config = dict(
    model='image classifier',
    dataset='capsule endoscopy frames (Kvasir-Capsule)',
    train_examples=42238,
    image_size=48,
    crop_scale_min=1,
    horizontal_flip=True,
    translate=0.06,
    rotation_deg=5,
    color_jitter=0.1,
    targets=['finding'],
    num_classes=11,
    arch='vit',
    norm='layernorm',
    norm_position='pre',
    activation='reglu',
    mlp_ratio=4,
    head_dim=16,
    fused_qkv=False,
    bias='all',
    qk_norm=False,
    parallel_block=False,
    inner_norm=False,
    moe='soft',
    num_experts=8,
    moe_every=2,
    expert_mlp_ratio=1,
    slots_per_expert=2,
    shared_expert=True,
    patch_size=[6, 6],
    layers=6,
    width=256,
    positions='relative_bias',
    pooling='mean',
    loss='binary_cross_entropy',
    residual_init='none',
    optimizer='soap',
    beta2=0.99,
    lr=0.0017,
    beta1=0.95,
    shampoo_beta=0.99,
    eps=1e-08,
    precondition_frequency=50,
    max_precond_dim=512,
    one_sided=False,
    adamw_lr_other_params=0.0029,
    grad_clip=1.0,
    steps=24700,
    batch_size=256,
    epochs=149.7,
    lr_schedule='cosine_restarts',
    final_lr_fraction=0.05,
    warmup_steps=740,
    weight_decay=0.04,
    adamw_weight_decay_other_params=0.01,
)
Rows from block 3, named by matrix and row number. Rows with one number belong to one attention dimension. Each number is 200 + 40 x the weight over its row's rms, rounded and kept within 0 to 999. All counts start at 0. After the name is the row's rms in percent of the matrix's.
# v: attention value (model.blocks.3.attn.v.weight, 256x256), inputs 192-255
# proj: attention output (model.blocks.3.attn.proj.weight, 256x256, transposed), outputs 192-255
v.188,101,137,241,134,225,245,157,230,194,227,197,189,138,162,160,199,160,95,149,145,207,150,217,268,225,238,206,245,199,266,178,229,214,180,207,247,266,211,171,175,79,158,221,234,189,218,208,217,214,210,126,303,211,180,160,203,266,160,214,206,163,235,266,183,241
proj.188,099,284,217,186,199,170,207,192,144,208,279,236,209,161,169,189,232,129,199,146,261,173,213,194,231,131,150,235,184,199,137,186,143,215,237,138,171,237,172,255,263,160,202,174,216,225,266,122,188,216,234,222,233,156,215,158,248,196,208,187,172,220,202,178,102
v.189,110,187,208,301,224,193,232,260,185,176,190,250,248,177,205,208,208,323,204,237,195,222,114,176,174,187,234,191,90,180,182,177,182,220,165,171,223,143,224,182,236,245,185,174,185,174,161,184,200,193,244,173,221,174,294,231,132,189,254,242,271,188,213,265,241
proj.189,104,193,172,231,195,190,131,208,154,128,220,235,215,278,185,106,182,155,177,247,281,182,183,181,225,182,197,182,181,232,261,215,127,214,210,286,181,175,277,194,220,221,123,250,214,237,253,228,218,134,207,208,147,257,164,202,200,186,216,90,241,249,189,175,225
v.190,109,166,292,168,177,172,180,186,210,170,221,146,125,219,194,190,179,159,211,147,216,310,214,248,198,172,159,153,193,206,211,218,284,225,237,229,213,227,194,285,210,207,161,186,150,156,163,194,189,224,226,191,205,232,117,175,186,188,202,228,157,261,77,123,240
proj.190,102,150,202,221,213,222,261,251,214,228,258,182,186,269,234,218,219,236,164,233,180,123,181,276,253,205,161,265,206,152,191,247,145,188,216,231,150,211,243,137,184,102,191,191,222,182,227,198,164,174,134,218,203,221,158,198,154,190,145,182,221,221,261,265,134
v.191,105,208,246,212,240,189,233,231,160,287,169,234,147,202,233,118,209,131,249,212,173,223,297,164,223,209,134,197,165,196,199,187,170,236,192,202,216,168,261,163,147,172,203,219,214,128,169,215,235,190,126,173,266,248,271,229,220,184,226,173,159,169,189,230,229
proj.191,106,176,252,210,155,156,188,260,213,184,212,132,177,131,182,189,183,242,147,131,206,152,177,231,182,173,173,232,236,222,174,141,244,195,208,192,173,252,229,250,180,167,250,260,182,181,197,232,137,211,226,180,180,142,187,146,209,191,242,178,188,232,241,160,143
v.192,106,210,217,182,203,192,202,203,200,160,233,214,168,241,174,179,215,193,269,199,141,216,202,235,220,254,230,223,216,218,162,185,176,157,178,194,237,113,108,187,204,161,211,253,174,243,246,226,199,161,227,99,244,191,231,112,260,183,142,118,212,88,212,199,142
proj.192,111,185,155,272,225,254,161,167,219,236,159,225,262,98,234,184,174,123,224,215,239,189,166,276,221,204,161,182,129,255,220,217,221,207,152,249,136,310,168,192,220,175,158,199,185,279,208,261,203,219,211,101,230,244,185,222,232,200,245,188,226,175,173,176,245
v.193,110,191,276,255,228,139,174,225,184,201,141,178,275,221,250,213,261,171,134,193,194,198,223,137,205,236,241,206,146,218,260,244,254,175,189,216,188,219,224,216,230,178,264,192,195,251,236,179,53,220,254,189,151,247,257,240,231,213,213,201,260,216,167,186,232
proj.193,113,165,178,241,203,176,208,196,174,201,211,209,206,187,176,190,216,233,185,215,215,202,235,196,181,164,230,210,200,209,210,159,183,257,154,176,207,174,191,311,164,178,215,226,135,168,292,226,272,185,143,229,247,162,213,238,194,181,169,243,150,186,244,180,241
v.194,114,216,205,211,226,200,239,123,179,180,158,198,298,206,116,218,185,222,189,279,183,196,214,229,224,184,204,174,146,206,173,180,210,230,218,168,146,261,240,211,162,194,305,127,308,254,204,196,273,168,218,241,168,172,211,222,127,178,215,257,148,184,168,170,202
proj.194,118,167,189,213,254,224,150,249,232,131,186,252,191,266,211,236,172,243,257,124,200,306,213,244,271,169,203,225,109,160,217,170,236,128,143,245,209,174,196,139,110,230,256,253,224,158,179,229,160,181,216,142,245,204,209,250,163,206,199,179,204,249,216,250,229
v.195,092,231,156,167,245,168,215,201,246,232,293,227,235,214,228,222,131,226,200,194,208,217,196,254,238,154,185,162,245,162,224,193,193,188,203,122,260,164,169,222,209,218,185,176,182,236,165,133,294,207,179,125,256,250,226,154,227,224,167,212,225,151,182,254,209
proj.195,092,211,285,126,194,172,218,244,251,247,228,210,167,203,178,168,187,196,178,202,277,184,226,177,186,215,202,216,168,227,220,204,220,164,261,153,205,204,198,153,149,173,166,282,180,196,242,166,140,256,196,195,182,205,131,211,239,227,274,271,176,254,151,158,172
v.196,110,208,226,153,206,176,254,189,146,203,234,285,217,208,196,145,206,110,154,120,194,145,262,223,264,220,161,259,252,194,226,274,213,193,208,185,324,223,219,222,192,164,177,217,131,229,213,201,237,181,185,218,217,204,175,232,153,219,151,201,159,173,204,225,197
proj.196,105,220,181,219,161,126,264,248,212,263,194,171,177,238,248,194,168,204,157,186,254,134,254,153,209,126,206,197,137,220,204,238,256,195,249,222,117,199,282,116,235,166,212,242,188,147,152,159,259,222,130,167,149,182,177,225,190,243,136,237,189,210,114,191,156
v.197,120,229,179,229,217,279,261,126,198,191,226,169,218,102,211,229,250,213,206,157,190,209,226,163,216,184,182,183,214,193,219,170,239,149,252,218,162,168,215,189,199,190,264,228,184,249,178,218,196,218,280,163,203,253,241,197,226,173,144,258,157,208,174,173,197
proj.197,119,171,169,132,233,174,254,228,240,194,220,249,214,243,257,207,184,195,239,127,230,232,193,191,195,270,205,203,173,244,236,172,198,194,210,114,255,228,201,183,184,139,231,173,168,238,188,230,147,253,206,238,199,165,240,249,215,233,176,274,121,138,173,208,256
v.198,097,104,217,199,235,192,200,228,184,203,224,213,200,140,256,183,193,184,244,188,231,275,243,176,110,205,293,182,151,155,142,251,201,223,197,226,261,188,176,200,172,176,168,182,130,196,216,177,191,248,189,148,209,195,215,219,215,167,213,272,212,196,153,217,203
proj.198,096,266,209,117,188,127,141,257,304,225,251,198,239,163,141,185,208,233,194,238,239,184,204,190,164,238,172,188,232,209,221,170,228,210,208,137,173,237,210,198,216,197,185,201,168,274,182,208,221,237,241,279,225,228,150,199,220,211,219,189,170,223,232,165,244
v.199,106,171,229,232,262,192,203,198,214,147,174,140,191,222,265,112,276,214,155,160,153,190,215,196,209,225,158,222,177,247,204,186,177,226,235,215,230,189,246,224,286,218,162,149,222,261,205,190,153,208,221,201,198,184,167,250,200,200,274,188,316,232,130,241,213
proj.199,114,201,157,232,199,228,232,173,118,254,111,237,261,206,144,258,185,213,163,214,216,169,234,159,196,310,304,224,252,213,147,201,155,172,147,220,177,172,189,170,189,189,219,233,217,175,178,178,202,277,110,170,208,226,225,219,191,176,114,187,197,146,165,179,199
v.200,109,261,217,126,144,194,178,207,199,247,182,178,184,225,130,252,183,148,187,140,226,134,168,263,199,197,239,221,271,209,131,272,274,154,227,130,196,237,137,112,190,220,189,260,184,182,243,225,133,174,250,187,182,191,200,216,188,214,166,218,234,208,213,126,212
proj.200,119,216,180,272,196,209,200,219,134,202,196,233,264,118,262,140,193,145,196,259,166,241,206,135,232,216,214,211,129,165,217,159,163,197,153,265,221,178,201,149,203,261,120,179,212,140,218,217,161,200,241,137,187,184,139,201,199,202,184,230,197,187,242,173,265
v.201,112,198,109,216,168,186,143,243,200,144,155,242,235,183,176,217,195,234,168,142,181,175,258,198,274,221,243,224,183,230,157,162,284,135,247,211,225,224,241,189,261,227,229,203,200,263,232,186,164,169,171,249,143,230,143,268,147,204,225,143,196,233,289,179,234
proj.201,110,220,138,236,177,187,111,170,186,232,262,175,230,171,177,235,236,181,211,163,210,223,151,177,172,181,234,224,119,173,126,229,141,151,206,270,212,128,130,191,179,223,198,222,248,166,211,206,249,145,170,153,170,59,203,204,184,214,160,142,106,241,145,213,223
v.202,113,289,234,134,182,204,146,231,198,222,262,163,184,182,161,261,297,266,237,161,226,159,168,190,217,190,283,168,224,200,159,171,231,179,207,184,151,178,204,212,285,197,188,183,146,221,139,211,152,233,212,129,261,212,158,141,193,341,192,168,201,183,244,178,179
proj.202,099,137,142,234,227,142,219,158,198,215,221,182,228,210,186,150,254,175,209,246,181,235,244,161,238,155,204,218,167,204,266,251,191,164,208,135,275,198,159,234,204,258,172,188,159,188,257,248,221,188,196,228,202,161,199,235,264,197,187,196,223,168,137,219,226
v.203,099,262,258,199,215,181,171,181,204,196,152,157,236,172,186,217,216,259,175,174,199,284,108,165,188,176,254,160,162,233,178,130,158,250,175,223,204,152,238,209,197,215,224,212,245,220,222,126,230,257,219,247,106,219,227,202,221,215,191,198,230,267,147,226,291
proj.203,101,188,163,244,260,186,138,159,175,179,200,156,230,219,172,217,233,220,185,242,145,185,184,95,217,210,218,195,156,204,177,159,173,194,169,213,243,155,216,251,185,260,194,197,220,197,193,204,190,176,202,165,179,153,173,262,210,135,185,157,165,231,295,232,192
v.204,111,221,249,193,197,291,171,279,199,150,235,139,301,159,252,166,174,208,211,223,190,225,199,166,250,196,175,160,159,155,200,180,204,285,243,175,180,253,215,220,142,191,244,268,173,289,192,221,227,161,164,175,163,129,290,174,176,210,161,183,169,192,194,217,230
proj.204,119,202,255,197,193,137,238,237,140,177,208,139,125,224,173,140,235,99,193,172,202,213,209,147,196,190,196,136,180,198,240,95,196,170,207,172,182,194,252,203,179,169,221,211,200,121,228,197,138,231,231,198,176,181,175,182,224,183,230,139,217,205,331,147,128
v.205,107,251,189,227,163,179,195,141,194,257,183,266,258,226,122,191,182,196,215,254,171,184,170,168,255,195,265,175,189,172,269,199,199,191,223,191,212,217,198,221,156,183,229,180,199,211,172,256,102,197,254,124,201,278,185,243,152,238,195,113,186,185,197,205,227
proj.205,113,181,132,212,236,274,201,133,278,234,216,202,229,209,205,213,240,115,150,174,152,213,178,241,248,139,151,187,182,147,130,204,192,232,152,190,145,251,203,246,216,154,193,160,209,168,256,136,249,183,205,150,215,152,221,190,218,202,122,203,172,165,254,220,216
v.206,102,181,166,232,206,208,243,225,201,258,266,180,182,169,217,192,248,236,212,215,245,206,178,197,205,175,224,87,202,186,247,187,151,229,315,234,148,128,176,234,135,184,266,181,139,229,144,187,186,136,175,178,123,228,301,168,227,221,206,163,222,187,164,183,177
proj.206,110,115,220,210,265,246,242,170,217,207,199,201,205,177,202,185,242,222,223,134,218,200,198,212,156,204,200,152,196,158,232,168,218,241,216,190,166,193,229,174,216,197,275,234,225,237,257,261,280,275,199,243,192,205,144,174,205,244,200,217,232,143,253,99,101
v.207,116,227,201,201,213,133,198,208,196,240,167,170,108,169,215,201,205,198,201,213,199,149,200,202,146,228,256,235,289,284,183,170,302,144,195,229,193,171,200,171,186,254,183,222,207,143,246,169,174,248,172,225,169,188,175,256,182,186,244,242,281,249,221,250,215
proj.207,116,223,146,225,198,210,152,142,174,178,205,194,223,283,172,196,259,170,175,224,158,149,186,189,260,169,190,172,201,172,207,234,182,213,229,193,245,195,164,206,247,136,142,157,168,133,163,214,185,161,227,216,174,230,255,205,225,233,210,203,189,168,223,257,181
v.208,083,161,199,161,193,238,210,194,181,236,221,213,195,207,187,180,203,221,198,283,151,214,132,202,244,205,138,150,213,193,164,252,134,278,207,180,196,194,166,191,226,217,215,202,200,240,133,216,276,236,131,220,182,187,203,188,254,220,260,176,173,118,231,173,255
proj.208,083,223,166,286,275,172,256,222,206,159,218,312,124,172,223,173,138,210,233,224,200,146,211,178,229,232,252,197,238,116,167,251,259,226,145,189,218,132,120,200,266,145,209,238,151,180,274,245,202,227,156,236,237,286,193,213,190,198,253,184,202,225,111,162,302
v.209,085,238,138,258,176,250,242,171,213,175,199,187,230,240,175,210,288,230,207,169,256,149,213,191,219,121,182,244,235,192,223,239,142,147,204,192,180,279,164,214,235,213,153,305,183,206,225,193,201,241,267,234,193,207,253,202,203,137,221,214,170,187,228,206,136
proj.209,091,196,205,169,277,231,270,186,104,206,152,171,214,236,296,204,175,186,211,220,242,291,213,228,183,232,220,234,280,188,160,136,187,208,281,212,208,188,177,276,189,175,149,230,181,187,187,269,174,227,217,140,200,171,135,145,263,191,190,226,211,191,224,139,216
v.210,089,252,248,204,212,189,204,140,278,294,195,255,181,151,236,167,337,183,201,148,190,163,161,219,170,206,237,241,194,222,226,161,159,159,149,159,249,229,278,221,188,239,140,163,260,268,195,175,181,215,254,157,206,226,222,188,136,186,234,184,133,218,171,234,191
proj.210,086,153,239,152,136,159,205,258,234,229,156,251,279,214,220,207,218,201,187,162,166,154,258,193,132,164,162,174,226,175,231,150,181,262,239,157,252,147,179,230,217,207,222,272,204,216,209,168,198,140,190,187,190,119,278,181,190,203,222,132,210,239,206,208,135
v.211,088,210,182,200,225,198,183,176,180,183,176,180,184,235,202,219,224,228,232,219,243,181,243,168,171,296,258,144,190,262,159,128,171,143,172,231,146,186,191,173,250,203,169,144,272,274,218,141,105,235,225,178,218,167,213,188,204,310,194,234,175,235,154,212,196
proj.211,095,176,268,214,119,178,244,177,259,164,204,183,236,225,164,181,221,229,200,146,156,217,232,234,155,196,273,120,185,226,254,201,110,157,178,170,214,272,254,179,171,243,176,243,181,213,217,176,231,159,144,229,122,133,214,225,192,147,189,145,192,316,229,229,182
v.212,102,275,260,143,290,261,195,197,104,191,262,231,174,186,192,213,221,212,211,198,123,201,233,164,197,202,210,182,166,251,111,226,178,189,185,191,209,175,217,153,185,196,156,126,169,233,303,173,189,204,207,219,133,183,183,137,234,218,186,202,255,188,211,228,166
proj.212,099,126,192,232,159,195,209,243,248,272,225,191,254,195,212,132,145,218,173,234,170,174,131,243,126,179,225,193,130,171,177,173,193,195,155,227,161,199,189,241,268,169,270,205,265,222,257,181,244,108,140,243,180,272,253,235,196,147,212,195,156,262,151,200,232
v.213,093,220,257,193,288,195,187,110,255,250,141,180,204,182,148,185,213,140,146,220,179,187,257,143,222,256,259,205,286,225,210,209,138,196,173,200,248,202,169,143,221,218,214,190,229,186,215,116,149,250,257,209,163,266,131,193,170,205,173,121,204,201,136,168,196
proj.213,091,193,222,160,250,133,169,235,269,240,172,217,210,233,220,198,218,246,159,214,162,228,215,179,180,155,157,119,119,155,303,181,241,278,253,209,224,206,242,168,129,339,213,246,169,200,189,179,236,181,199,185,248,173,232,221,224,167,235,165,211,182,175,179,206
v.214,097,266,161,254,214,226,168,225,277,251,219,187,143,203,191,213,214,169,244,166,139,112,189,148,228,145,289,225,194,181,234,200,255,172,226,148,137,189,309,175,197,218,164,251,216,172,152,217,203,180,189,141,149,228,170,241,178,223,203,241,200,206,179,219,197
proj.214,089,198,264,168,162,147,229,155,187,141,167,172,243,261,241,232,95,172,180,213,213,196,231,178,200,111,170,194,263,279,130,228,196,265,150,151,225,197,175,269,195,197,209,166,227,243,185,209,260,237,172,222,246,157,152,176,304,232,147,211,147,227,223,147,121
v.215,082,212,300,261,175,180,309,180,282,127,229,146,204,154,209,247,187,188,156,174,245,209,132,249,291,202,269,220,172,177,244,210,249,163,183,196,209,222,136,228,246,179,192,157,175,227,185,141,219,177,199,189,232,145,190,242,297,153,250,121,183,166,234,134,263
proj.215,082,173,164,249,234,180,180,223,168,130,200,252,204,203,230,149,209,172,219,187,129,184,237,153,190,186,215,234,188,253,179,153,196,120,150,159,171,105,275,163,190,240,183,225,280,197,273,267,202,151,149,232,215,186,164,161,180,226,213,190,166,227,184,223,183
v.216,100,190,168,204,230,205,146,192,185,173,172,210,182,176,201,185,178,229,216,206,222,137,238,186,215,173,141,176,188,165,222,201,226,177,174,233,218,248,213,196,220,175,182,232,247,199,266,204,179,235,254,238,141,232,142,255,118,229,253,179,244,227,177,201,151
proj.216,096,157,322,213,180,143,144,171,165,194,202,228,192,230,175,193,201,198,185,207,147,201,210,179,172,99,173,195,163,154,205,148,177,260,200,167,267,168,242,273,242,232,189,236,219,226,206,150,238,190,182,194,209,160,269,153,220,106,242,160,133,173,245,197,204
v.217,087,213,188,276,190,156,254,231,267,209,201,202,269,199,252,167,237,159,157,231,209,207,214,148,149,245,93,179,194,210,248,123,196,251,171,208,165,231,196,183,171,286,291,138,211,125,170,218,279,188,268,149,200,205,246,135,209,220,188,213,203,174,129,282,229
proj.217,085,267,185,147,218,229,264,181,179,222,177,181,156,248,194,197,195,143,187,189,235,260,205,207,233,216,254,244,207,194,199,209,243,226,118,195,204,230,162,218,141,272,158,205,199,227,240,174,170,143,271,142,169,207,242,169,248,147,170,227,207,189,183,265,248
v.218,100,213,188,184,234,216,249,279,223,238,247,172,206,266,221,234,206,239,282,163,190,233,157,242,219,156,170,200,224,158,239,150,174,223,178,193,217,120,254,214,211,109,192,167,210,156,145,163,178,112,202,162,172,160,162,178,247,177,167,246,193,154,209,209,253
proj.218,103,243,263,208,68,212,207,198,182,144,164,235,193,176,165,228,230,187,143,194,143,191,203,216,229,186,148,172,190,210,177,286,217,158,272,204,258,216,243,225,236,195,321,208,167,234,200,166,209,194,172,248,164,227,167,249,243,199,190,280,213,193,207,150,202
v.219,096,204,288,222,161,268,213,250,251,217,209,181,269,198,273,272,188,139,165,130,240,219,164,216,304,154,254,156,142,186,258,231,234,186,244,100,269,190,279,258,217,137,161,263,181,174,243,193,151,201,192,196,212,153,219,103,195,184,192,168,116,171,261,204,215
proj.219,092,234,147,255,160,219,235,179,148,140,155,227,213,177,222,191,192,264,203,143,194,172,180,184,207,189,251,227,229,236,155,242,134,191,187,218,177,143,221,211,182,137,180,216,260,203,231,216,200,171,184,206,200,180,225,222,204,243,136,201,175,258,205,240,164
v.220,092,93,188,155,161,198,212,158,191,196,168,183,140,242,199,202,158,228,185,165,215,248,190,215,176,181,252,241,190,190,127,277,238,205,188,141,209,147,154,226,308,229,152,258,209,135,180,222,186,241,194,240,176,149,240,219,157,251,219,253,221,221,164,201,179
proj.220,092,210,188,195,192,205,177,204,184,170,171,109,203,224,237,213,211,202,205,189,198,198,196,171,249,235,265,150,211,207,245,191,235,192,243,278,201,273,157,189,138,153,191,156,198,234,121,207,155,195,204,186,184,238,207,219,209,282,213,186,207,133,121,225,196
v.221,093,205,156,150,168,172,207,161,276,149,140,204,178,235,240,198,269,188,163,137,174,144,193,190,212,230,74,211,199,251,241,205,235,188,242,181,212,238,242,203,198,230,179,196,121,191,268,124,274,216,211,240,227,192,234,208,167,179,267,170,221,180,186,171,144
proj.221,096,213,180,196,220,183,200,187,93,209,189,268,174,239,212,208,135,132,202,298,265,222,211,197,176,285,181,255,213,171,183,211,329,180,207,203,219,169,205,261,247,208,210,177,194,226,187,125,192,198,197,131,279,211,206,139,161,200,215,210,223,104,244,149,219
v.222,098,216,214,208,220,199,290,162,171,234,213,178,173,253,232,191,138,312,224,198,145,198,233,138,176,129,156,171,188,133,164,176,263,277,278,196,211,155,205,140,180,182,187,211,202,214,217,195,184,214,168,170,190,154,108,210,168,227,230,236,161,298,201,219,147
proj.222,099,142,279,141,238,210,166,179,231,225,191,168,180,227,223,175,182,253,182,142,184,248,257,168,238,230,213,223,189,169,182,261,193,209,166,210,292,237,174,187,227,216,171,292,199,245,162,196,166,188,255,165,156,175,240,185,221,126,263,297,136,159,187,161,199
v.223,092,169,175,183,137,160,209,167,163,184,149,200,310,160,197,276,193,202,202,232,254,182,186,172,175,167,268,252,170,209,178,179,195,222,208,233,224,220,208,221,140,217,188,231,158,295,182,181,172,186,192,131,262,205,223,235,147,159,210,119,160,120,240,162,258
proj.223,092,169,192,150,161,197,170,224,213,216,236,132,190,232,166,136,164,179,262,208,248,181,247,168,167,203,218,165,191,173,260,185,128,246,236,109,286,285,198,248,197,184,201,215,71,141,247,175,189,179,269,182,170,292,178,227,159,240,207,200,213,206,254,170,172
v.224,107,194,140,132,173,261,138,187,189,186,215,193,153,269,165,151,230,280,146,151,249,260,240,248,231,195,202,197,177,202,171,165,190,212,198,239,230,157,213,190,154,225,186,246,185,162,225,120,238,158,185,234,270,154,173,190,196,198,225,128,184,229,209,211,197
proj.224,111,257,170,274,205,191,233,238,186,184,164,187,222,178,165,169,255,185,194,131,194,224,217,201,175,212,180,212,223,173,180,202,254,178,233,132,222,181,121,264,216,145,254,203,175,208,235,197,235,221,279,175,131,183,171,194,107,247,218,153,190,210,225,190,278
v.225,092,193,269,262,132,187,184,120,218,218,177,143,234,248,195,260,198,218,260,237,168,155,175,195,219,230,202,176,176,227,167,211,242,268,143,221,195,222,139,230,187,188,193,213,210,154,186,172,281,215,226,194,229,230,235,256,234,172,272,267,224,178,180,221,165
proj.225,089,192,210,267,231,212,125,173,184,89,166,185,122,196,136,206,186,170,225,158,218,188,266,214,204,141,281,150,275,193,150,148,231,178,256,263,116,230,137,189,222,214,213,222,193,172,227,243,261,168,165,201,208,244,221,242,186,192,220,195,137,146,168,193,232
v.226,104,156,231,100,173,201,271,196,219,163,204,228,145,78,195,158,217,217,216,261,156,221,247,224,172,263,213,80,197,228,173,226,235,228,239,134,196,161,203,167,158,116,226,249,207,201,295,172,211,173,214,149,283,232,252,186,254,259,164,225,144,186,228,250,198
proj.226,112,196,137,242,182,128,167,202,233,270,215,218,220,228,134,293,188,160,128,188,228,204,240,198,244,197,204,168,144,110,235,220,119,141,198,110,267,248,179,281,242,126,238,187,179,187,201,234,174,249,207,229,184,160,185,211,236,157,240,184,177,197,154,245,242
v.227,094,203,222,209,156,181,174,246,184,159,237,187,179,205,207,184,167,194,231,158,217,158,163,200,139,245,107,130,200,73,164,239,202,152,184,158,164,157,182,214,222,167,177,254,229,184,182,128,219,270,238,171,166,185,205,228,249,161,189,157,175,292,93,222,181
proj.227,097,232,170,201,213,171,196,208,195,226,252,211,305,204,104,180,192,210,154,197,214,173,254,185,168,195,270,218,168,154,247,256,261,128,263,182,143,287,175,195,209,205,160,166,134,172,141,191,102,269,231,237,232,216,208,224,229,141,205,221,197,169,239,271,261
v.228,104,148,247,239,198,151,197,232,194,216,176,210,177,230,230,261,113,173,133,255,219,129,174,180,206,195,207,218,199,136,234,211,195,242,105,152,202,166,192,205,144,175,230,154,193,183,229,222,221,212,278,188,144,235,171,264,199,218,122,207,205,179,141,239,188
proj.228,103,198,180,135,197,199,222,173,269,188,246,237,145,204,223,271,208,202,233,304,236,180,197,168,166,137,206,215,158,148,243,209,187,186,232,208,138,214,240,232,175,250,246,136,199,165,160,146,213,217,184,229,231,220,202,219,255,137,221,241,224,229,264,216,158
v.229,097,141,185,207,200,217,169,148,226,167,241,225,273,222,230,193,145,160,218,210,203,196,175,172,187,193,264,210,200,232,201,176,180,223,214,261,157,150,246,196,205,175,189,207,189,215,211,144,236,215,178,228,206,245,152,212,215,181,232,173,134,173,159,182,192
proj.229,099,181,136,285,179,195,201,246,225,178,240,177,258,226,249,134,236,213,229,287,200,228,238,197,241,253,237,175,243,160,148,225,141,188,184,226,187,247,152,241,212,206,118,241,193,172,125,189,167,162,120,206,165,243,261,220,160,192,202,261,224,179,186,147,249
v.230,097,215,187,210,269,242,224,288,204,164,152,207,162,170,240,178,249,186,130,124,245,183,214,159,161,180,172,175,184,177,148,259,212,255,257,254,193,188,172,190,195,255,118,252,227,167,243,224,149,276,242,110,214,169,250,142,148,168,226,186,212,254,182,212,189
proj.230,100,168,209,172,168,76,190,231,196,166,250,204,264,195,214,192,225,225,187,197,216,251,227,261,192,202,161,216,145,252,227,213,216,274,162,112,205,252,204,227,185,155,180,185,144,236,204,179,219,173,210,288,182,197,197,241,277,183,213,247,183,218,250,225,189
v.231,098,157,226,198,206,151,204,131,164,174,151,170,154,159,231,165,86,277,279,221,147,254,189,192,166,184,114,244,229,152,272,215,239,187,138,188,266,102,129,143,240,167,248,251,176,213,210,141,272,175,241,107,224,198,140,262,250,195,171,162,226,174,230,232,198
proj.231,105,253,184,220,171,241,210,222,274,168,173,195,125,154,234,163,259,123,168,152,226,203,233,242,186,127,171,205,223,209,154,116,298,163,144,142,162,197,221,212,207,196,240,210,235,223,171,185,207,258,231,293,239,196,234,226,171,135,203,179,194,199,173,189,209
v.232,101,180,323,263,132,179,175,235,146,141,235,151,193,219,191,154,128,264,99,208,228,213,168,211,192,181,243,190,261,166,143,172,229,197,174,181,193,255,216,254,214,228,206,291,163,150,199,264,177,185,191,153,163,222,135,199,199,277,235,161,230,246,223,168,195
proj.232,100,223,149,203,293,197,202,156,221,209,205,268,277,209,192,256,293,180,230,245,241,103,179,286,227,99,178,151,167,292,223,213,206,149,152,201,246,226,208,187,199,211,181,124,224,256,171,206,200,219,160,177,217,221,226,187,158,175,262,188,167,184,201,206,253
v.233,099,177,229,137,206,209,209,215,234,242,157,160,216,162,177,201,230,193,178,246,215,207,169,187,195,195,253,231,187,193,245,220,330,150,207,285,220,225,210,173,188,201,183,135,183,141,149,169,234,216,202,209,220,229,236,220,223,159,176,187,142,193,234,230,244
proj.233,102,217,211,197,165,241,199,192,202,143,271,184,133,208,154,190,203,173,213,106,214,157,166,174,160,281,194,224,246,196,207,232,111,181,198,222,148,231,171,223,243,162,198,329,221,149,215,202,226,253,195,162,206,177,181,200,216,202,195,140,199,240,198,119,167
v.234,086,182,217,171,208,160,186,225,188,164,170,173,180,174,231,145,229,172,124,189,157,139,245,174,214,183,223,208,177,175,201,231,180,199,231,169,163,133,253,208,154,163,174,124,142,232,155,114,218,129,296,217,231,237,240,174,158,285,124,163,200,186,222,245,302
proj.234,087,189,126,164,168,195,198,189,246,168,217,169,174,276,178,260,187,259,194,172,265,238,174,181,242,215,171,181,280,197,123,185,163,200,191,204,271,168,204,179,241,191,228,188,220,155,249,208,158,162,230,167,158,146,107,218,220,229,169,168,285,188,256,190,122
v.235,102,205,221,154,178,230,198,121,241,164,187,270,119,173,168,178,165,157,179,283,187,172,221,188,204,182,111,185,169,211,267,208,152,269,159,167,205,225,189,205,182,142,207,234,203,172,202,183,307,150,217,224,179,207,230,243,283,130,216,215,168,204,195,211,162
proj.235,105,191,156,257,213,139,180,203,227,208,171,240,258,189,264,211,189,196,141,166,188,216,282,113,224,147,219,147,188,192,181,230,215,163,216,180,142,229,185,259,221,225,249,156,211,201,226,229,128,213,158,211,123,225,239,223,173,189,204,234,203,131,241,276,270
v.236,099,212,151,239,237,172,236,211,198,127,255,235,204,251,248,215,170,175,179,161,201,164,247,189,137,219,186,162,264,189,159,241,204,165,205,240,159,173,110,170,221,179,200,234,195,227,288,192,149,144,168,176,228,205,201,117,135,232,211,265,174,203,162,207,138
proj.236,096,239,176,252,199,176,161,207,192,219,186,187,252,189,224,199,243,304,142,167,201,167,194,227,201,231,225,209,131,206,210,303,192,166,201,172,298,217,154,225,224,217,142,108,181,221,127,243,195,201,190,149,222,217,196,142,164,165,213,238,220,222,246,230,205
v.237,099,243,128,190,196,134,151,175,269,176,158,252,195,160,206,174,175,197,221,191,170,162,157,154,233,254,195,266,257,182,254,250,128,204,141,188,253,261,231,217,204,167,239,125,188,133,214,218,200,186,263,185,200,232,160,268,182,139,277,179,167,132,208,190,180
proj.237,109,177,289,216,145,142,264,226,267,162,149,177,144,193,179,217,214,201,235,193,200,246,244,164,294,238,184,174,234,210,158,231,236,296,265,150,137,254,270,203,171,235,158,185,237,172,251,149,138,149,213,111,162,214,276,186,187,176,170,174,242,201,198,211,178